Weights of a small sound classifier: log mel input, 1.0 epochs.
Rows from block 4 of a small sound classifier, named by matrix and row number. Rows with one number belong to one neuron. Each number is 500 + 25 x the weight over its row's rms, rounded and kept within 0 to 999. All counts start at 0. Numbers have three digits each. After the name is the row's rms in percent of the matrix's.
After each neuron's rows are labels from the 100 clips, of 14976, where the neuron reaches its highest value: "strongest on" is what is common among them; "loudest" is the band of the loudest frequency at the time of the peak. Only what is clearly more common there than usual is listed. The data: single notes of musical instruments (NSynth).
# fc1: first MLP up (model.blocks.4.ff1.fc1.weight, 1024x512), inputs 103-205
# fc2: first MLP down (model.blocks.4.ff1.fc2.weight, 512x1024, transposed), outputs 103-205

fc1.359 119:510538510492480473528538509433496509481533496497501540496474511520470533493506491518492503499479492487529460485480493516521504521474460473512545496496427477514475499520501505536454513532502499505492493483467535502513523479472497499497486492519518511514437540499501485507530487507512500480501518462521472446479
fc2.359 134:474506485482544494497498500465509523484472524524500473476517498496497464496464482511465479457476503494521475473553522485528508521486477461519514474495465491476491502517538491514530490512511435450462494507489501564498511524466530543554457507495524509486502535480534498511488520523437525539510519516509510510512
strongest on: octave 4; pitch class F; note: F4
loudest: 250 to 500 Hz

fc1.738 083:541513571487510531471493486490521557504518511519515506494482461475542481535496490533491550468503566494496509544526508552507532498506483510457506519470510512504521489522481487490496521535501462491518483489517463486533537482480458444491508480489489529494541532522508478511450507514516519498491458529508484486469
fc2.738 077:461526510502535505511489518542526513474515473512494510486482523492489454422519484518532549482500509515459463507526489524482442491493487516456529487556480566516471551502534505499487471490526446539508542506541486508529465503506499505491508566500530505498527511559509484478493525490498458488497501474520504480494
strongest on: electronic; organ; octave 5; pitch class: F
loudest: 2000 to 4000 Hz

fc1.57 103:592461509517464492516531497492481528495520524509497538564456492477519504510503543506468529513483510453496532533525519520483495489466506499496513496491493478506485460509495496505525544492455528532523472479469535520531504488495513496478481465469503506498501506486503510534478501492503454477458485553507497489522
fc2.57 099:477485506489539493511511467473497520536520554546530492511533474506483547467468502438523531514564526513492466511499493480483506495519519524500544500517504509486508516503552476464505454520532502519504467456498493539523503521501437488464471484467506509527542480514510521476480497496501505524511496493457480511468
strongest on: octave 7; pitch class C#; note: C#7
loudest: 2000 to 4000 Hz

fc1.103 093:469498503528485476454521511427517485541506549483524442531524517477479529483473527508454460501522524489476494507488515527473513457448487502475462515507512518512475548509478525465496486483484530494548526500516497499499487466521496534498488502504497523489473501477493517482493494497446454463480480543507515496494
fc2.103 090:464523502476463530525505513493512518499491483481496513518497454510480498506463488515465484478454464535490481497440495512546493552499504500537499515476512537540510480542495515471503447489487547472514489504524503554477489486479508506499484542464486505502515525475487498489524524542527504482455503552525466549538
strongest on: pitch class A#; octave 6; note: A#6
loudest: 1000 to 2000 Hz

fc1.278 096:500513498506493534498566509474499504516542511498487487476473481457545500494501506486504466505485544532488477470452531524519482484478478516539547511482488524503486497425478492493509491511480513475530513483494520517472502491478516520490494522507474515490528507461466558504512501562511457487480452472505514494480
fc2.278 088:507518498573492458478528559489529457496463515473485516517505501480529512494469486472512513514506537452568537503525511482517527517448524507516485509502546503508499508537484519485519507530483511452531519498497518494475537585471489456440482479473477519507479505506525476535509506522539465466541516470458518527522
strongest on: pitch class A#; octave 5; note: A#5; octave 4
loudest: 500 to 1000 Hz

fc1.453 114:487482474496501478473533539494485520492527478558487502513544505559494436542480495491492518512521541504509475503485463500504532518514487480492523495477513477491542477499479504468502472514496486517495489488514471476503518484517522496479470475511503520467504525487475515481485485479513510521496491464513485465496
fc2.453 111:531495495487491507509507528503478521496457522513473522495461483539510473512504464503476567537467501511472512513466527483491494507535449496531470442514499512489488565499497477459470511524488547509463482466495496514497544484469532486487515483492502509491488500541505474504536463574514467487495545474484505541500
strongest on: pitch class F#; octave 6; note: F#6; note: F#4
loudest: 1000 to 2000 Hz; 250 to 500 Hz

fc1.384 129:493535504514470486512530491496507497523473531525509551509500436528482511537468486520511523510480468533499538496483497510489481522489494469548525468515512466497527482484504481503490521499572495550499460482506502496504504491473524456452489490504492497501485493452488497523509530505531431501523494478509539487471
fc2.384 139:521506533525507424486477486439508466474486515466479501491486466465454551470507488544528533470493511485503517513487481498489490465488489499487533499474531464514467498494512490526520531528519483479516493486509537511512470483469494461468472487530485475491495494538494514550508471488506511518511505530465472525488
strongest on: octave 4; pitch class D#; note: E4; note: D#4
loudest: 250 to 500 Hz; 500 to 1000 Hz

fc1.452 112:478484551493465491514553513500506499546490503473541488516511524531499482515498514492439501519528549492493501442482523506531505509491516522476518493512483498504526509471465489483513500534505503499509533462473512488518543524463506484498509515534475497520534486455511476497498467449507475490472505493506492513470
fc2.452 115:527493497504501492520556483545488503536492497453524526502500486473511485504508466523516470532560477521499516466515485526510515515494500498502523494495536467519518487532466471490464536510476468469497510503483499505488487544533484482547511485580470526467516524483477525527509519512485488481532502501477505474496
strongest on: octave 7; pitch class G; note: G7
loudest: 2000 to 4000 Hz

fc1.435 134:498531500532487550474527520488521510484562464533516483521475474495494487481477524501465515505465502514445530495509526521500512486505466453490483510461522503527545477476485482482492479508536501464510469498520500479490495517506514539490513442476513540480530516499450469500503522529491479475492514486510492462504
fc2.435 136:513545504530488536497551550478473462469528508456482478491523508482494500476525519458493477533468536507494539484494516446562506483455491495522486499494491543515484519508517525475504496499523496528536546505514503469517497528476511489451494522507503491487502485467523510478508502466509511473522501528450514500508
strongest on: pitch class A#; octave 5; note: A#5
loudest: 500 to 1000 Hz

fc1.736 092:473513539433503522534530539494532513488498526503472499491499506539495513504486520523485520499531538499529469513516475470538508484514577541467511543539480504554495518511480503492491494489508520490496516508507477458499447538489472483450506528508525522480510501504491457495443504506504541516518458525497481480457
fc2.736 088:492455517454492488480501525514533487446549491498504413503505515465514490496479535522524515532483503507482472518484505501465475485528504552487518489501479532499506517489461506465522550467525540522466522514487548517491484536515526484494539519499505493513511559499529487517519513518519473527472522530506509532481
strongest on: octave 7; pitch class G#; note: G#7; note: C#6
loudest: 2000 to 4000 Hz

fc1.121 062:473494492475508499494496498439520496535504489456511476496542505461485559478539504502475505485505499477477510546508485486490469449485550513527477506548466484505499469536498472518518549528535466525552508515499533510453536505460512505479491494495546488498509485487519510507513495516480512435499492492477531454472
fc2.121 057:492549464464496471512442480502489545487508514503489485489484530501532495466508496499515515478485519468487490516547469506479476477515486502507511503449508468475479520513478485508483549466521456485477524468495513447513495448524491476489474434493495519503496534487503468514505453509528496476491522478487485522501
strongest on: electronic; organ; pitch class E
loudest: 250 to 500 Hz; 2000 to 4000 Hz

fc1.721 089:500493491499547490488469500517470508518466505534499462500491475536524495497510503504523527517507505491537500514485466480518490466499485465563521514512500490507489475474465493497530502523535507489483477499502529488527466500497486409528545475495510529549489531498490481518506497519464480504518536487508507500558
fc2.721 081:485547477538462510470493507507461518475477504516493515487501508531494483476520507459461504541520462517510479485438483472453503540524529508502477485500503464510492504443442462519482541473469566499467547486480524482493499512500500487483520513516517499527489496495531470479471498491433487516488509471498538499494
strongest on: pitch class E; octave 7; note: E7
loudest: 2000 to 4000 Hz

fc1.513 137:512527536517517500473519545475539477511518537516515506543525494506481508550500501480485503519525519491530500501481431477467484476473517481516506482508481486480496500471500474470496521485465508479486490494489502549526533501562460461523482450499530523508514501485504492514525463490461511509480491516501490461518
fc2.513 138:514510527516478473493526526449481456508504511497507472513531463528524505514511477571447477495488465491553479475493460505462486540527501503497507496491511480534470510458510496507483536521490515511481499478489506540476493473494492459472535460526473537502471481474484498517478491458522500502514510535466494471511
strongest on: pitch class E; octave 7; note: E7; note: D#3
loudest: 2000 to 4000 Hz

fc1.574 110:491534464519504512514499477495508507543531524488457501528524480516495540462533492480514508503533505488498512498476504493491496481502460491545501483515537500527489510502525556539508501517449454501518482508504518511519511498507511478466519485459483512507504483521548472494506521493503507466512475497507493452486
fc2.574 105:500472451496439474543485472483477486489536497507533520504499486506450450491492496507525459499502499477495530499505513507499489452539483480499538489507505483489528503522485534546484493495444486472510515458504516471532520568481499543465513472530494475498476462482517490508528489498473534462490486489518472515472
strongest on: pitch class A#; octave 6; note: A#6; note: E5
loudest: 1000 to 2000 Hz; 500 to 1000 Hz

fc1.632 131:494513491568464517564560497470518545508506481484507510473501478524524535474509506500478532523477548510522500457503493493504490487494550545541522474467520463522511436492484482497498471489521454499505470464495514515495483526480472463482507499532489479539516533507521428507473533484483471483486458471482505484485
fc2.632 140:463558514489486472535461493492488465462518511495529514459502501495472470512503494557489493480521529474486541481503508470548483510554497453521484488493510476527521508532504526565521451453443460468508461487501510513515500481489522473438498508482521492492493519472495515543500486498516512512502521482453473476465
strongest on: pitch class E; octave 5; synthetic; note: E5
loudest: 500 to 1000 Hz

fc1.287 053:460511515497488479470540544548507494470486541486483487497512554524463478496509542486493519535485485478522492568468472500489527447472467519512481492457518486466445483471486505536497481529500487465500523503448488492520499503481510475511505497518482490490494502489472466492515459491495487500493465481472498504483
fc2.287 051:513500485554503463538483495468483486509478465534510496523480461510537470476486543510532479465472531508492472494463494500472482470492492497510502517465478496479498478445460446484528542495456550477496468500491508518500483522484515467529519492472506542480505483479493517508498495502471525523485567505453540485537
strongest on: octave 7; pitch class E; note: E7; note: F6
loudest: 2000 to 4000 Hz

fc1.741 060:508543473517427490540474474519506514486516502529485508500495498536500505509472494519484545479503474508509501489490503516515527489505488452514443494536511491511499480502453521471521521471476472534510467499480529546490498442479481515487485487531536505484475548519500525507529529518512475444535466467461538472464
fc2.741 057:512504481517490525507465513458501459527484469454495511538498482529471509488500499516506507479480541534479502516508520505490472492523501521487548477451471432509525536525543515500450475543544473514524517489514504500526537508492498461497470522484495520522491521534501482559502453488502505511527522511493485529473
strongest on: pitch class A#; octave 4; note: A#4
loudest: 250 to 500 Hz

fc1.568 092:530506524493511456508516488556500527515489466486533499514505523498521468503485514475511453513495517513484508481486529499521460482448489479462504482502495446476537521509528519487471497483498537525508490465485511515532539445513474500499512502469455497515504483458511484504491528505498492482548479505500529512489
fc2.568 102:484507513509470498545485464521523493527502561498442499517454464487487524539530497526527474488572512522443469462478512510484502525521539533526471499507496444543522483509514501542471524500477501560502503501497468448455502503479474468545496502508489479488471493513512487493516484502498496502487535454445528521475
strongest on: octave 7; pitch class G; note: G7
loudest: 2000 to 4000 Hz

fc1.72 127:501545529516501505519517518464497476510512463505504507507511500558490479499484499523470487480459532515497477475476461526490506514512499523513476513486552490482540469510436473509549503518488527476499471469513473497516470539527515517457484462509521559521516544482479512516464505496514478492477523466534546409501
fc2.72 135:544486491523503521504511526501479494469532509494487571568467518507512525498509486495510536501507507505499505518505518465521484503486447517497482477511533525515533517467478527461437509519480532483463551464492507472550513491491487465511451478521498490503471482467455493537518509529519504461520494474478508493466
strongest on: pitch class A#; octave 5; note: A#5; octave 4
loudest: 500 to 1000 Hz

fc1.392 106:558534515566496494469559463485528490508494518468508512551483464513519505451486503504488512495486516524522472521486520483501479485511499503515548492469467499493507476513513538458486493465492522527493483475452501496484453528456491457436486498497484449517522490528520484540484536513491483466461465534477470471511
fc2.392 113:495532473490453494549451484500506485494515506489521524505496493483477483494515485534489457476494511446493513510486505477520477485513472500511535500483522530550543533499509511487541447491486473485499456524483489492486492492482478463459527529485508501549509532507484465522525518495517512506487492558485508475479
strongest on: pitch class E; octave 5; note: E5
loudest: 500 to 1000 Hz

fc1.604 086:533534524493459470503528479529502493486463503504486510508487505535519489459523511520467517493508464491481498491510476477555488502497503474530501481498457481546520514514489514511464485466498470517522477468487492477486483553460508469511497529547470495507506519544532501506503537522548485470506467457511484497518
fc2.604 084:457481513527464498533496528492438498486448484448565514497481489517468462521479477493457512502516501503502543501516494515492464490526492459497537487512490507493477465513523508546524506468493459547524524520478476540541478555494467507497500454547444517522494468530504487505505485496482502485514533464478470448449
strongest on: pitch class A#; octave 5; note: A#5; organ
loudest: 500 to 1000 Hz

fc1.481 136:531502493486525499517501495505534471511462523493499525499508461489522527470479499482495495510496487476554531494473465483483519476454471512532483477523503453497467532494478497515490468486487512453513490489512492463522525490519510472545508473495503491528475509447464495543448514521498513504540464496485457491483
fc2.481 140:537484530486459492505488552462493472518496484489515468523532449551468498489492506503470512485492465509514535488473511511447527524520467502512498471492503537475501504475464500501524528495490514511459501497464512463510476489502532490476481483538469517508503520509463501497547498495490542490483539495501490491542
strongest on: pitch class E; octave 7; note: E7
loudest: 2000 to 4000 Hz

fc1.275 085:493499461478457517501493472453516533490533531495446542516498460481479468504519477507515517500520544473491477528545493448528528478494486491479486509500478528456509458564495473489527519492522494461473472482534520486491491522511463523458505516515495521497503513509483477496484479484509464550503467531510497470512
fc2.275 080:537524512479499476526502450502489528488486512502498501506479473445495463522485474544559523504540504480471442549489513493499508498524491526489513516531532507512482527458529499515513520491501490484529497515547474524461491524523487475430525522515515502502469494528507487507517501486526517493462474474504515472474
strongest on: octave 7; pitch class C; note: C7; mallet
loudest: 2000 to 4000 Hz