Rows from block 4 of a small sound classifier, named by matrix and row number. Rows with one number belong to one neuron. Each number is 128 + 24 x the weight over its row's rms, rounded and kept within 0 to 255. All counts start at 0. Numbers have three digits each.
After each neuron's rows are labels from the 100 clips, of 14976, where the neuron reaches its highest value: "strongest on" is what is common among them. Only what is clearly more common there than usual is listed. The data: single notes of musical instruments (NSynth). In brackets: how many of the 100, against the usual share in percent.
# fc1: first MLP up (model.blocks.4.ff1.fc1.weight, 1024x512), inputs 0-102
# fc2: first MLP down (model.blocks.4.ff1.fc2.weight, 512x1024, transposed), outputs 0-102

fc1.15:195138132122104146121118091111145137142062143143114155137150100142127157068154113138121113121133115155082141134100106149152137113122138114156136114119113121079093079113149121152128130133079116140114147138105098127122135146133083117156132147144157158121157180114103153142088079126130125082100124128097085185109
fc2.15:106131137159150113119085172112182122095132146115134115080102113150111141133136140099118149107153149133142136129180125126138140122179126114090148147121152142152120138159143124066165092148089146159090138092135081133151120190129112129099105155143174179117139081146123121094097105116125157124134108140092102106150
strongest on: pitch class A (49 vs 8.7); octave 6 (41 vs 11.7); note: A6 (31 vs 0.9)

fc1.710:104166131118133150128162094101122151150093173135163152084114098147162131118147140139095115126145118070133169134128104082125111136099113125150127118129157114129147109140123149151079088109151114103143107145102098158150139106160159128140111143122114127117153126132095155113100107108115129124159144118154136107108
fc2.710:126114135117133117102115113103141085134125163169152106115129152087137137152102147153110148129141159200128124118140134100101105118127084097130119102157097128137138116144161092123075095136088125139169127106129111172144117137118088119131086124162108129109109123117146095132142110092167098125134107079116117163139
strongest on: octave 1 (48 vs 12.1); octave 2 (39 vs 14.2); organ (36 vs 11.8); mallet (33 vs 10.8)

fc1.297:141159106124140159119152112098128142196157105107113110106125118106144125160127137138113131095110135106137110183149138139096127120162134141089058155148150124123139154105163137157109176141095117143095097169116094085149116160140121119192124083126127165082122130119104198145123103118175152135100103146125129108127
fc2.297:146137125149123122113121147117129098149147101172137189141131096125110137153130090145114113115161128140090098155113178139145130151126106104109087147102102144106141094120149106144179107099121156159100089152106096087112206113141143134111115127163161170159130113156186140119145158110117107121163121107096123097123
strongest on: pitch class A (90 vs 8.7); octave 6 (53 vs 11.7); note: A6 (47 vs 0.9); note: A4 (35 vs 1.4)

fc1.59:109085144093106075104156158093161132094167120145150094126083130149103140100077117159137101119105137164135121165105146168142147123178084139088112109104166156094124134147164139162117126104122127124087122117094121133097108150102094162143111067103147145091132112155142167153087126102127162087143124140154149138127
fc2.59:154142089103053154161128117151141121134132043130103130116152105129092119110123171136084136116098128122121144185122133119116153100147155131128125121173101119105135088105105147161176100137122147132128126077122115066108138104157183156144141140151174148178109120102159122191155130143132131133138135137124131141135
strongest on: pitch class A (90 vs 8.7); octave 4 (89 vs 17.2); note: A4 (88 vs 1.4)

fc1.571:138115118141158146123144092102178105132147121173116116154094109162133119059096115107152178149110126129097153130180151084124119149131130121130133156086178092107138164125136083117100123137126097101089081128093124163150151166150097158152154114103113114137123146115122106118095114063133136132133078114134098172148
fc2.571:132147090126189117113081113127153132163134148153123096138131132114128151119123129105108149073151144125121147114165118097120137133140158138136111108088147110087127093127155127135139157122180104174127172145162078134145119166155079155139140136126144161148084139127128132093119119180087119081113103094132111137103
strongest on: octave 6 (53 vs 11.7); pitch class A (46 vs 8.7); note: A6 (42 vs 0.9); pitch class: A# (26 vs 8.7)

fc1.530:134106126083132121114127096090124111110109130100092105160115170109109148161147100089145144195129083109136121144141135154169092112119098154122127115122087114146151159104178114153093114160155106169137097103150150128116133130108161126138118111125150098144135123100135111078129149117126120109156152127129133110124
fc2.530:160126132147112131149094175185090162156133145090110133105112154145145098152128121147109123104143121055118118115147116119130088079111114110109132121147150128140156134163136106131132151128076135103105101140127132138136129172132149123093123159109107055106140134101118101086141138144136155132136125142097094140083
strongest on: octave 6 (68 vs 11.7); pitch class D# (56 vs 8.3); note: D#6 (41 vs 1.1); note: D6 (26 vs 1.1)

fc1.85:137154108118089127089121085105167091141146114127133209122138101131156124152158167097117151077102168127165095145123114123116135117140099146110158116147070149078097134139127145142108191099143133120130119147126152150135114117142164161080154169086127143129163159140099155131130063100114144146135122104138095074159
fc2.85:108118122127150156161163121108102125087101170171141110110128152112148112114146114129107117126118119171120102096145097104117114124189114108125106148159129106154105115079106164153121110127123126088138125149145132081141145122098088099164160140169072152131126130140128121156144136132112132104131104117101165150096
strongest on: octave 1 (68 vs 12.1)

fc1.143:179114156153145169119147117144149121165138105170132136097123122103139136125074207129154121132123107121161136134091100095075147108173118137144132132092092121115156102127125128128117092102122123165188155105153155151127096128145073133107158103110151119142119103114076149154148127127116126131163120090183123104122
fc2.143:127131141145136096124126120123151114176156148117133091125137123140145130137140095128118152161159158137128101149138144141155135071114120122106108133065140103142112090105179107134168135120140148153157156136103082153150138148140103165091099116123169144123141125134123121124117142166115138113109139121140149085120
strongest on: octave 2 (95 vs 14.2); pitch class A# (86 vs 8.7); note: A#2 (84 vs 1.3)

fc1.607:124096104145127123166148057130144124122182154132111119155151115115119096090164120121120159153105135112161131138136143101157135159165096114100141139122149105121100116186131141104125139112156107120151074109182138145140135130150131159158147136140104125103095131083115139156144146122120137125099146115100111169138
fc2.607:088130151139193104138142151083109109106103147144144137142091151102119144112088122193106133138069128134200144132131180161145105119146139133105161189103107083166110121133110135155094112094104165129115125156130111165108099131115125126143117103122112122132126144151161139144173096087177105139129138087112100114176
strongest on: octave 6 (67 vs 11.7); pitch class B (66 vs 8.6); note: B6 (57 vs 0.8)

fc1.239:091125139114135135116093101148090081110140179077140117170127120106110134133135105080153093132108142108160152129112095129162174129113132133112144125172105152100117136132136189130095134125143128136138139098154124125111123099131113128112104111171123158103110139131120103123124171136127149147112154136097108092089
fc2.239:103099117132194154126117084066161108109098154143135113115185144173200109194135151120084119134135150133100127152111154081073136148139114125121164129154074141122146122119105152125119130140130107096152171150149124116128103096123133112138162105153125184124169124103140120129151113138128104116110135105126102131102
strongest on: octave 1 (79 vs 12.1); guitar (30 vs 13.1); pitch class G# (26 vs 8.2)

fc1.303:130155094118099197166116116115131144127128163087166110089176137130093137092112151116146119122112137138093127154120103129045149153145113119113083115119126140101110121124139135119104123102105160086115105121161136094110146144168160084138160098198137137145135094126102134153125102137135136188137128136088113111138
fc2.303:086135194102146123118125114131092131167167135098126102152125121125097135128160117149168090158131090136131125129130163159160149122195147149117116175118146125122154121114076125138138136122112129145159128128122097106140148156128107087104123085094126132154127172148151103121153131142137141125144119103106154124127
strongest on: octave 1 (44 vs 12.1); pitch class B (36 vs 8.6); pitch class C (33 vs 9.1); note: B1 (27 vs 1.1)

fc1.295:109130074121136077122104092111149130113150140099162177116136119148134144096166119111102089140099087137116151130123096081102129143136144105115150150160111098119141136128159175151116120145118126140152145128138137116096152141061152138128099137142122140137135138165172097145130105149095158154103130072148115123119
fc2.295:121108147102145122122166093075107132108140154125112109182121153144174147143094171151113131108066136146158141090116133079138122124177102177089059132144118123101149067107129131140110079110141150104127117127146099141091092101112125161105134105122090138122161154137124140129149112151099112101161166100173151144126
strongest on: octave 2 (75 vs 14.2); bass (48 vs 21.8); pitch class D# (27 vs 8.3)

fc1.330:122103136188052126132171151137151098132152132134141146124146114096090149090113177163103112165119099111103095115099112130115124102105135112143159145135131125142112085133153143138168129168179160139112121139099137128142113137133112150084157087155159137121131118116102127082123126104111126130131077127163128124127
fc2.330:154151137140109153128081118124110133109110091103085147143132158146097133122150149099085104084122098125125146151125145144088126149166124175147140111109140126117174138142145123169172160142156132098129108117160099107175124160134138101119116168150153088172132146103128118122129133113076160132119118139151128100151
strongest on: octave 2 (91 vs 14.2); pitch class A# (78 vs 8.7); note: A#2 (73 vs 1.3); guitar (30 vs 13.1)

fc1.752:143106133155120135129103144092150094141105104168145183117122109107185119130110170162109103103137164123089137161113125133098146161195141171102098085095159134130104146115136104116166138140112119181119130105134153119080098126113110093135123137128122133097162144151155165162121157112073155108087103125081109158122
fc2.752:152144109109096145143135135104139138074171157132148093136104159116126194091123120144115104112100131121144141104153140158112158145108161180126118190109154138127104156133107130134129134124130125124111128094156090108131125131121134094131132133097135140088172150175130089139108171167118157155117130151096148143090
strongest on: acoustic (93 vs 32.5); octave 1 (55 vs 12.1); string (48 vs 6.4); instrument family: brass (35 vs 5.6)

fc1.175:169135135120138134139105092118153100120149138135086168127090151111176118158114134135114093089118131123128130140138134141111127121142128159133160128111114159148130140104139113121139124109151129116161112166153113132126134159072122132134099106120105105121121154155097128151106158117126177131111085088134158144123
fc2.175:120118135150170153140112082182113128133152129098115156126147121107148122156118101128152085151093132133094187134157150160114145127088122129134160106132124157129115132122102146113117099149134137116180127144136126097143110151121130185132134141137116178156103158136117133080111155126084137129128125143150154110168
strongest on: octave 2 (92 vs 14.2); electronic (61 vs 36.4); guitar (39 vs 13.1); pitch class: F (26 vs 8.1)

fc1.256:129067132122136098143153103135134138107103063132121103141149123153081142098100083142142087128108104136137159117159149088132135122107142130164108148121165123120105141098103089146134141125127127093124130142151100153107116127139138096146148111155085075109151125092109212123115102126112098148153126169095106124105
fc2.256:156130123122134087113097120102100112119140114099106088121111154117122126133169092130156159101090120127122167115111154170137130147134138126113133110099137132165104166163122121136109114099127128133103166101144168071160139110154085141157124140096148116148093093154154132130135130156153163157093088159137124096138
strongest on: acoustic (100 vs 32.5); pitch class C (66 vs 9.1); instrument family: string (49 vs 6.4); note: C5 (34 vs 1.4)

fc1.166:154097129187155157127137073126132150128107129132131157164103155117191123109136114122073112130127106094148139148145119129113100152138103156144141148137111106109093140114119135160094092104124144125150123118160126109113117107136146111141114104102106157127133101115128116156137111155103137129118118112144108112153
fc2.166:153098102146125127100133084136123089120158100128121174149173107143125141136114130139125085089141167094157122121111126084128093137103123130146119092125058153115140135128106136092091165135105106197146132147103121099146117148114161112150144124150114135113152106115114154152099139183123136150063116162125159148140
strongest on: octave 2 (58 vs 14.2)

fc1.437:162089119129120126114080171139069160099125123090126133140082154120092118154133113150122140156086150096127161137112132160164144146101089125133138139143123130125106172092170139185100126125096125114123116115109134150143128162107134097098114125143113115169156120149116127171099118089144148108138124133093118169160
fc2.437:118144118128134100087129143098162118084103114064138121111119201147165085126089121110132129100108084166111116155151122141123140133173129123113157142121160120129158130093120108113127109144121171136130155098135111107123110146155137138122072116131158119170134112064149132122123095169110125137095123172126117138125
strongest on: octave 6 (77 vs 11.7); pitch class D (71 vs 8.4); note: D6 (68 vs 1.1); mallet (27 vs 10.8)

fc1.215:088125096097164102165157161128137080058086141138103130134156187153151102145154134138115143162182158154113157152132119127151129155138123116098117139108132146166150115093151119093125073151082092129117148139094082171148145147143158173144121144147155138131140135153135138110143136140145161131125173143102131151150
fc2.215:105125134146118139101091115146112117132117131083146168126168119116110102125120140137111109148120126075161135144113079112148122160150093162147098102157144106155112174168116123111125114143132132112112124122074170169128130162138154134103128128126134141132139166171110122094077106142109158113122119122117099109102
strongest on: octave 6 (60 vs 11.7); pitch class C# (56 vs 8.3); note: C#6 (55 vs 1.1); note: D5 (29 vs 1.4)

fc1.253:131121136117142167109112099155181117132172146144082143156137115111105112117135128139118147083164122082116102135119156137107114160130092131066130121141096109177115128109105129137175095136135149143078113095112172079126130098106131106169135144115104155134112153149138118134152128159168053144132140058141091144131
fc2.253:076084116109089186131125127163128122157148122144128107159113127108103078154136105127131159137137121109167102087135129119125101140167120148122125172117115124141131143145090089159121126149105126145150075172106098105094134131087128125139105108122093152143088092138120148134174115103131124107098126112132106146125
strongest on: octave 6 (82 vs 11.7); pitch class A# (72 vs 8.7); note: A#6 (66 vs 0.8)

fc1.24:135195126130089146112120125102181129157122116105128142139085096141158141117098068172076126117140135081121126099140176150129098141077120116136141111093108120126111150097095125122132134088123152098144127144145105110126141093105171156165136117098110124121151155124095105097126164146130113106089093119153132100164
fc2.24:117115165114108110096129132160155132121167142157129136097151105136144140129115176109141128084110157134102117145119134130112135132138142112170130089107156139129121119134108097133104128147117101153119131135154108142126122118158128143138123137121079135113114161118152122117163104136152162133142120136105143119162
strongest on: pitch class A (66 vs 8.7); organ (65 vs 11.8); octave 3 (54 vs 17); note: A3 (44 vs 1.6)

fc1.454:098114148169108121111116110107113160135112117110127143161136099125151145141121132107128141109128120127136118107132119122091140101167105150085117151127098125126103141117125138151113115117164089092123130134153109171126109091131119123158125124157114167105118149129117149157133112134082125120065111134113157103147
fc2.454:134109147154154131171136139100136109131090190144138128152125101158128119130140154091120144171115181121106181109151164101112163130178125132104117133143099124140162172087113162155128090085139116138110139102190161156113131112137121125145139131110143133140157149124163141134153133122139110129054123148147134159139
strongest on: octave 1 (66 vs 12.1); keyboard (37 vs 15.5); pitch class B (31 vs 8.6)

fc1.426:140098138141118119134135129080189128145109122131123179164123114100122125126103116119115153107094143088124140118097154105112136157156137114138131096096135142122123138094109116125102119120195123113125127163143107129138107137103145120162125117119097111162118147140113112151138108114136135148143133120142096162145
fc2.426:140091082147102126131149141087138161139170101110151147116100121105160103157098133127139129112115151119132098136171130143147139090164157151140160107092120138149137169102123113125116105111207119142126147146147090172126158080074145149133128143150104135116121126134142124097140144113131130142130118152094131098124
strongest on: octave 2 (78 vs 14.2); pitch class F (50 vs 8.1); note: F2 (35 vs 1.2); pitch class E (27 vs 8.2)

fc1.48:106140106158101126119094158120136109113166121149141127132109131140142105164098133146063135129123114138139180126156138121129102142146132090152135134160118111106144109149124097106133144063144118136123152104130118089146119121090128154117129127142137110165075159116109120121191126131132124092085199148149125123162
fc2.48:122126118104126100104133126132146110174152174157150173122101125094131080141119116142150116140138121117109116176130100105133173145116170131135107097096126141120114177140095162119100119122121139177119122099144150122139111122121137109137171157137115140122119114128097142135150161100109119100197124147131156074138
strongest on: pitch class A (93 vs 8.7); octave 3 (86 vs 17); note: A3 (84 vs 1.6); acoustic (83 vs 32.5)

fc1.144:156125137173143160120132131128189136111114153158120138155110150183174143096147114117100138151126142105105143153125117161138112142131125122120174159107134140099109133106141110099127159147130134130127096149111087191141135162129133098163103117111147139108131174070115181135099131160142140121145097108121116173141
fc2.144:146137064163156105140085111098098176104160157122135124152080112152113132112100105127077128122143110136129132114142158155154114144155146144124130099129155147131131137108137152135162106155127097183110125115144108104152122128130149110168145154097150124140147134124124131168144188145099166103069144130085144164066
strongest on: octave 1 (48 vs 12.1); octave 0 (38 vs 2.8); pitch class C# (25 vs 8.3)

fc1.228:125112130123134152122120083131124132123111111090147172112157113123098176106149151091139142084136139110094111181140095067084107138156144111107091138143139143099101101089093130126134177126130132183125147125108123120137132121143168104121078113118124150144104169167131148148145066166138133111119115129115144146146
fc2.228:120118117098105138102153121113105168129114141113165111149129126130129150162106103111155133177068087138146142093138137178156124158152142144113133127145121142111102168091112127097149107153183185097114119115108154105137171141140105088187162099137097151117127154120155102136107153107131122080153105133110140127121
strongest on: octave 1 (43 vs 12.1)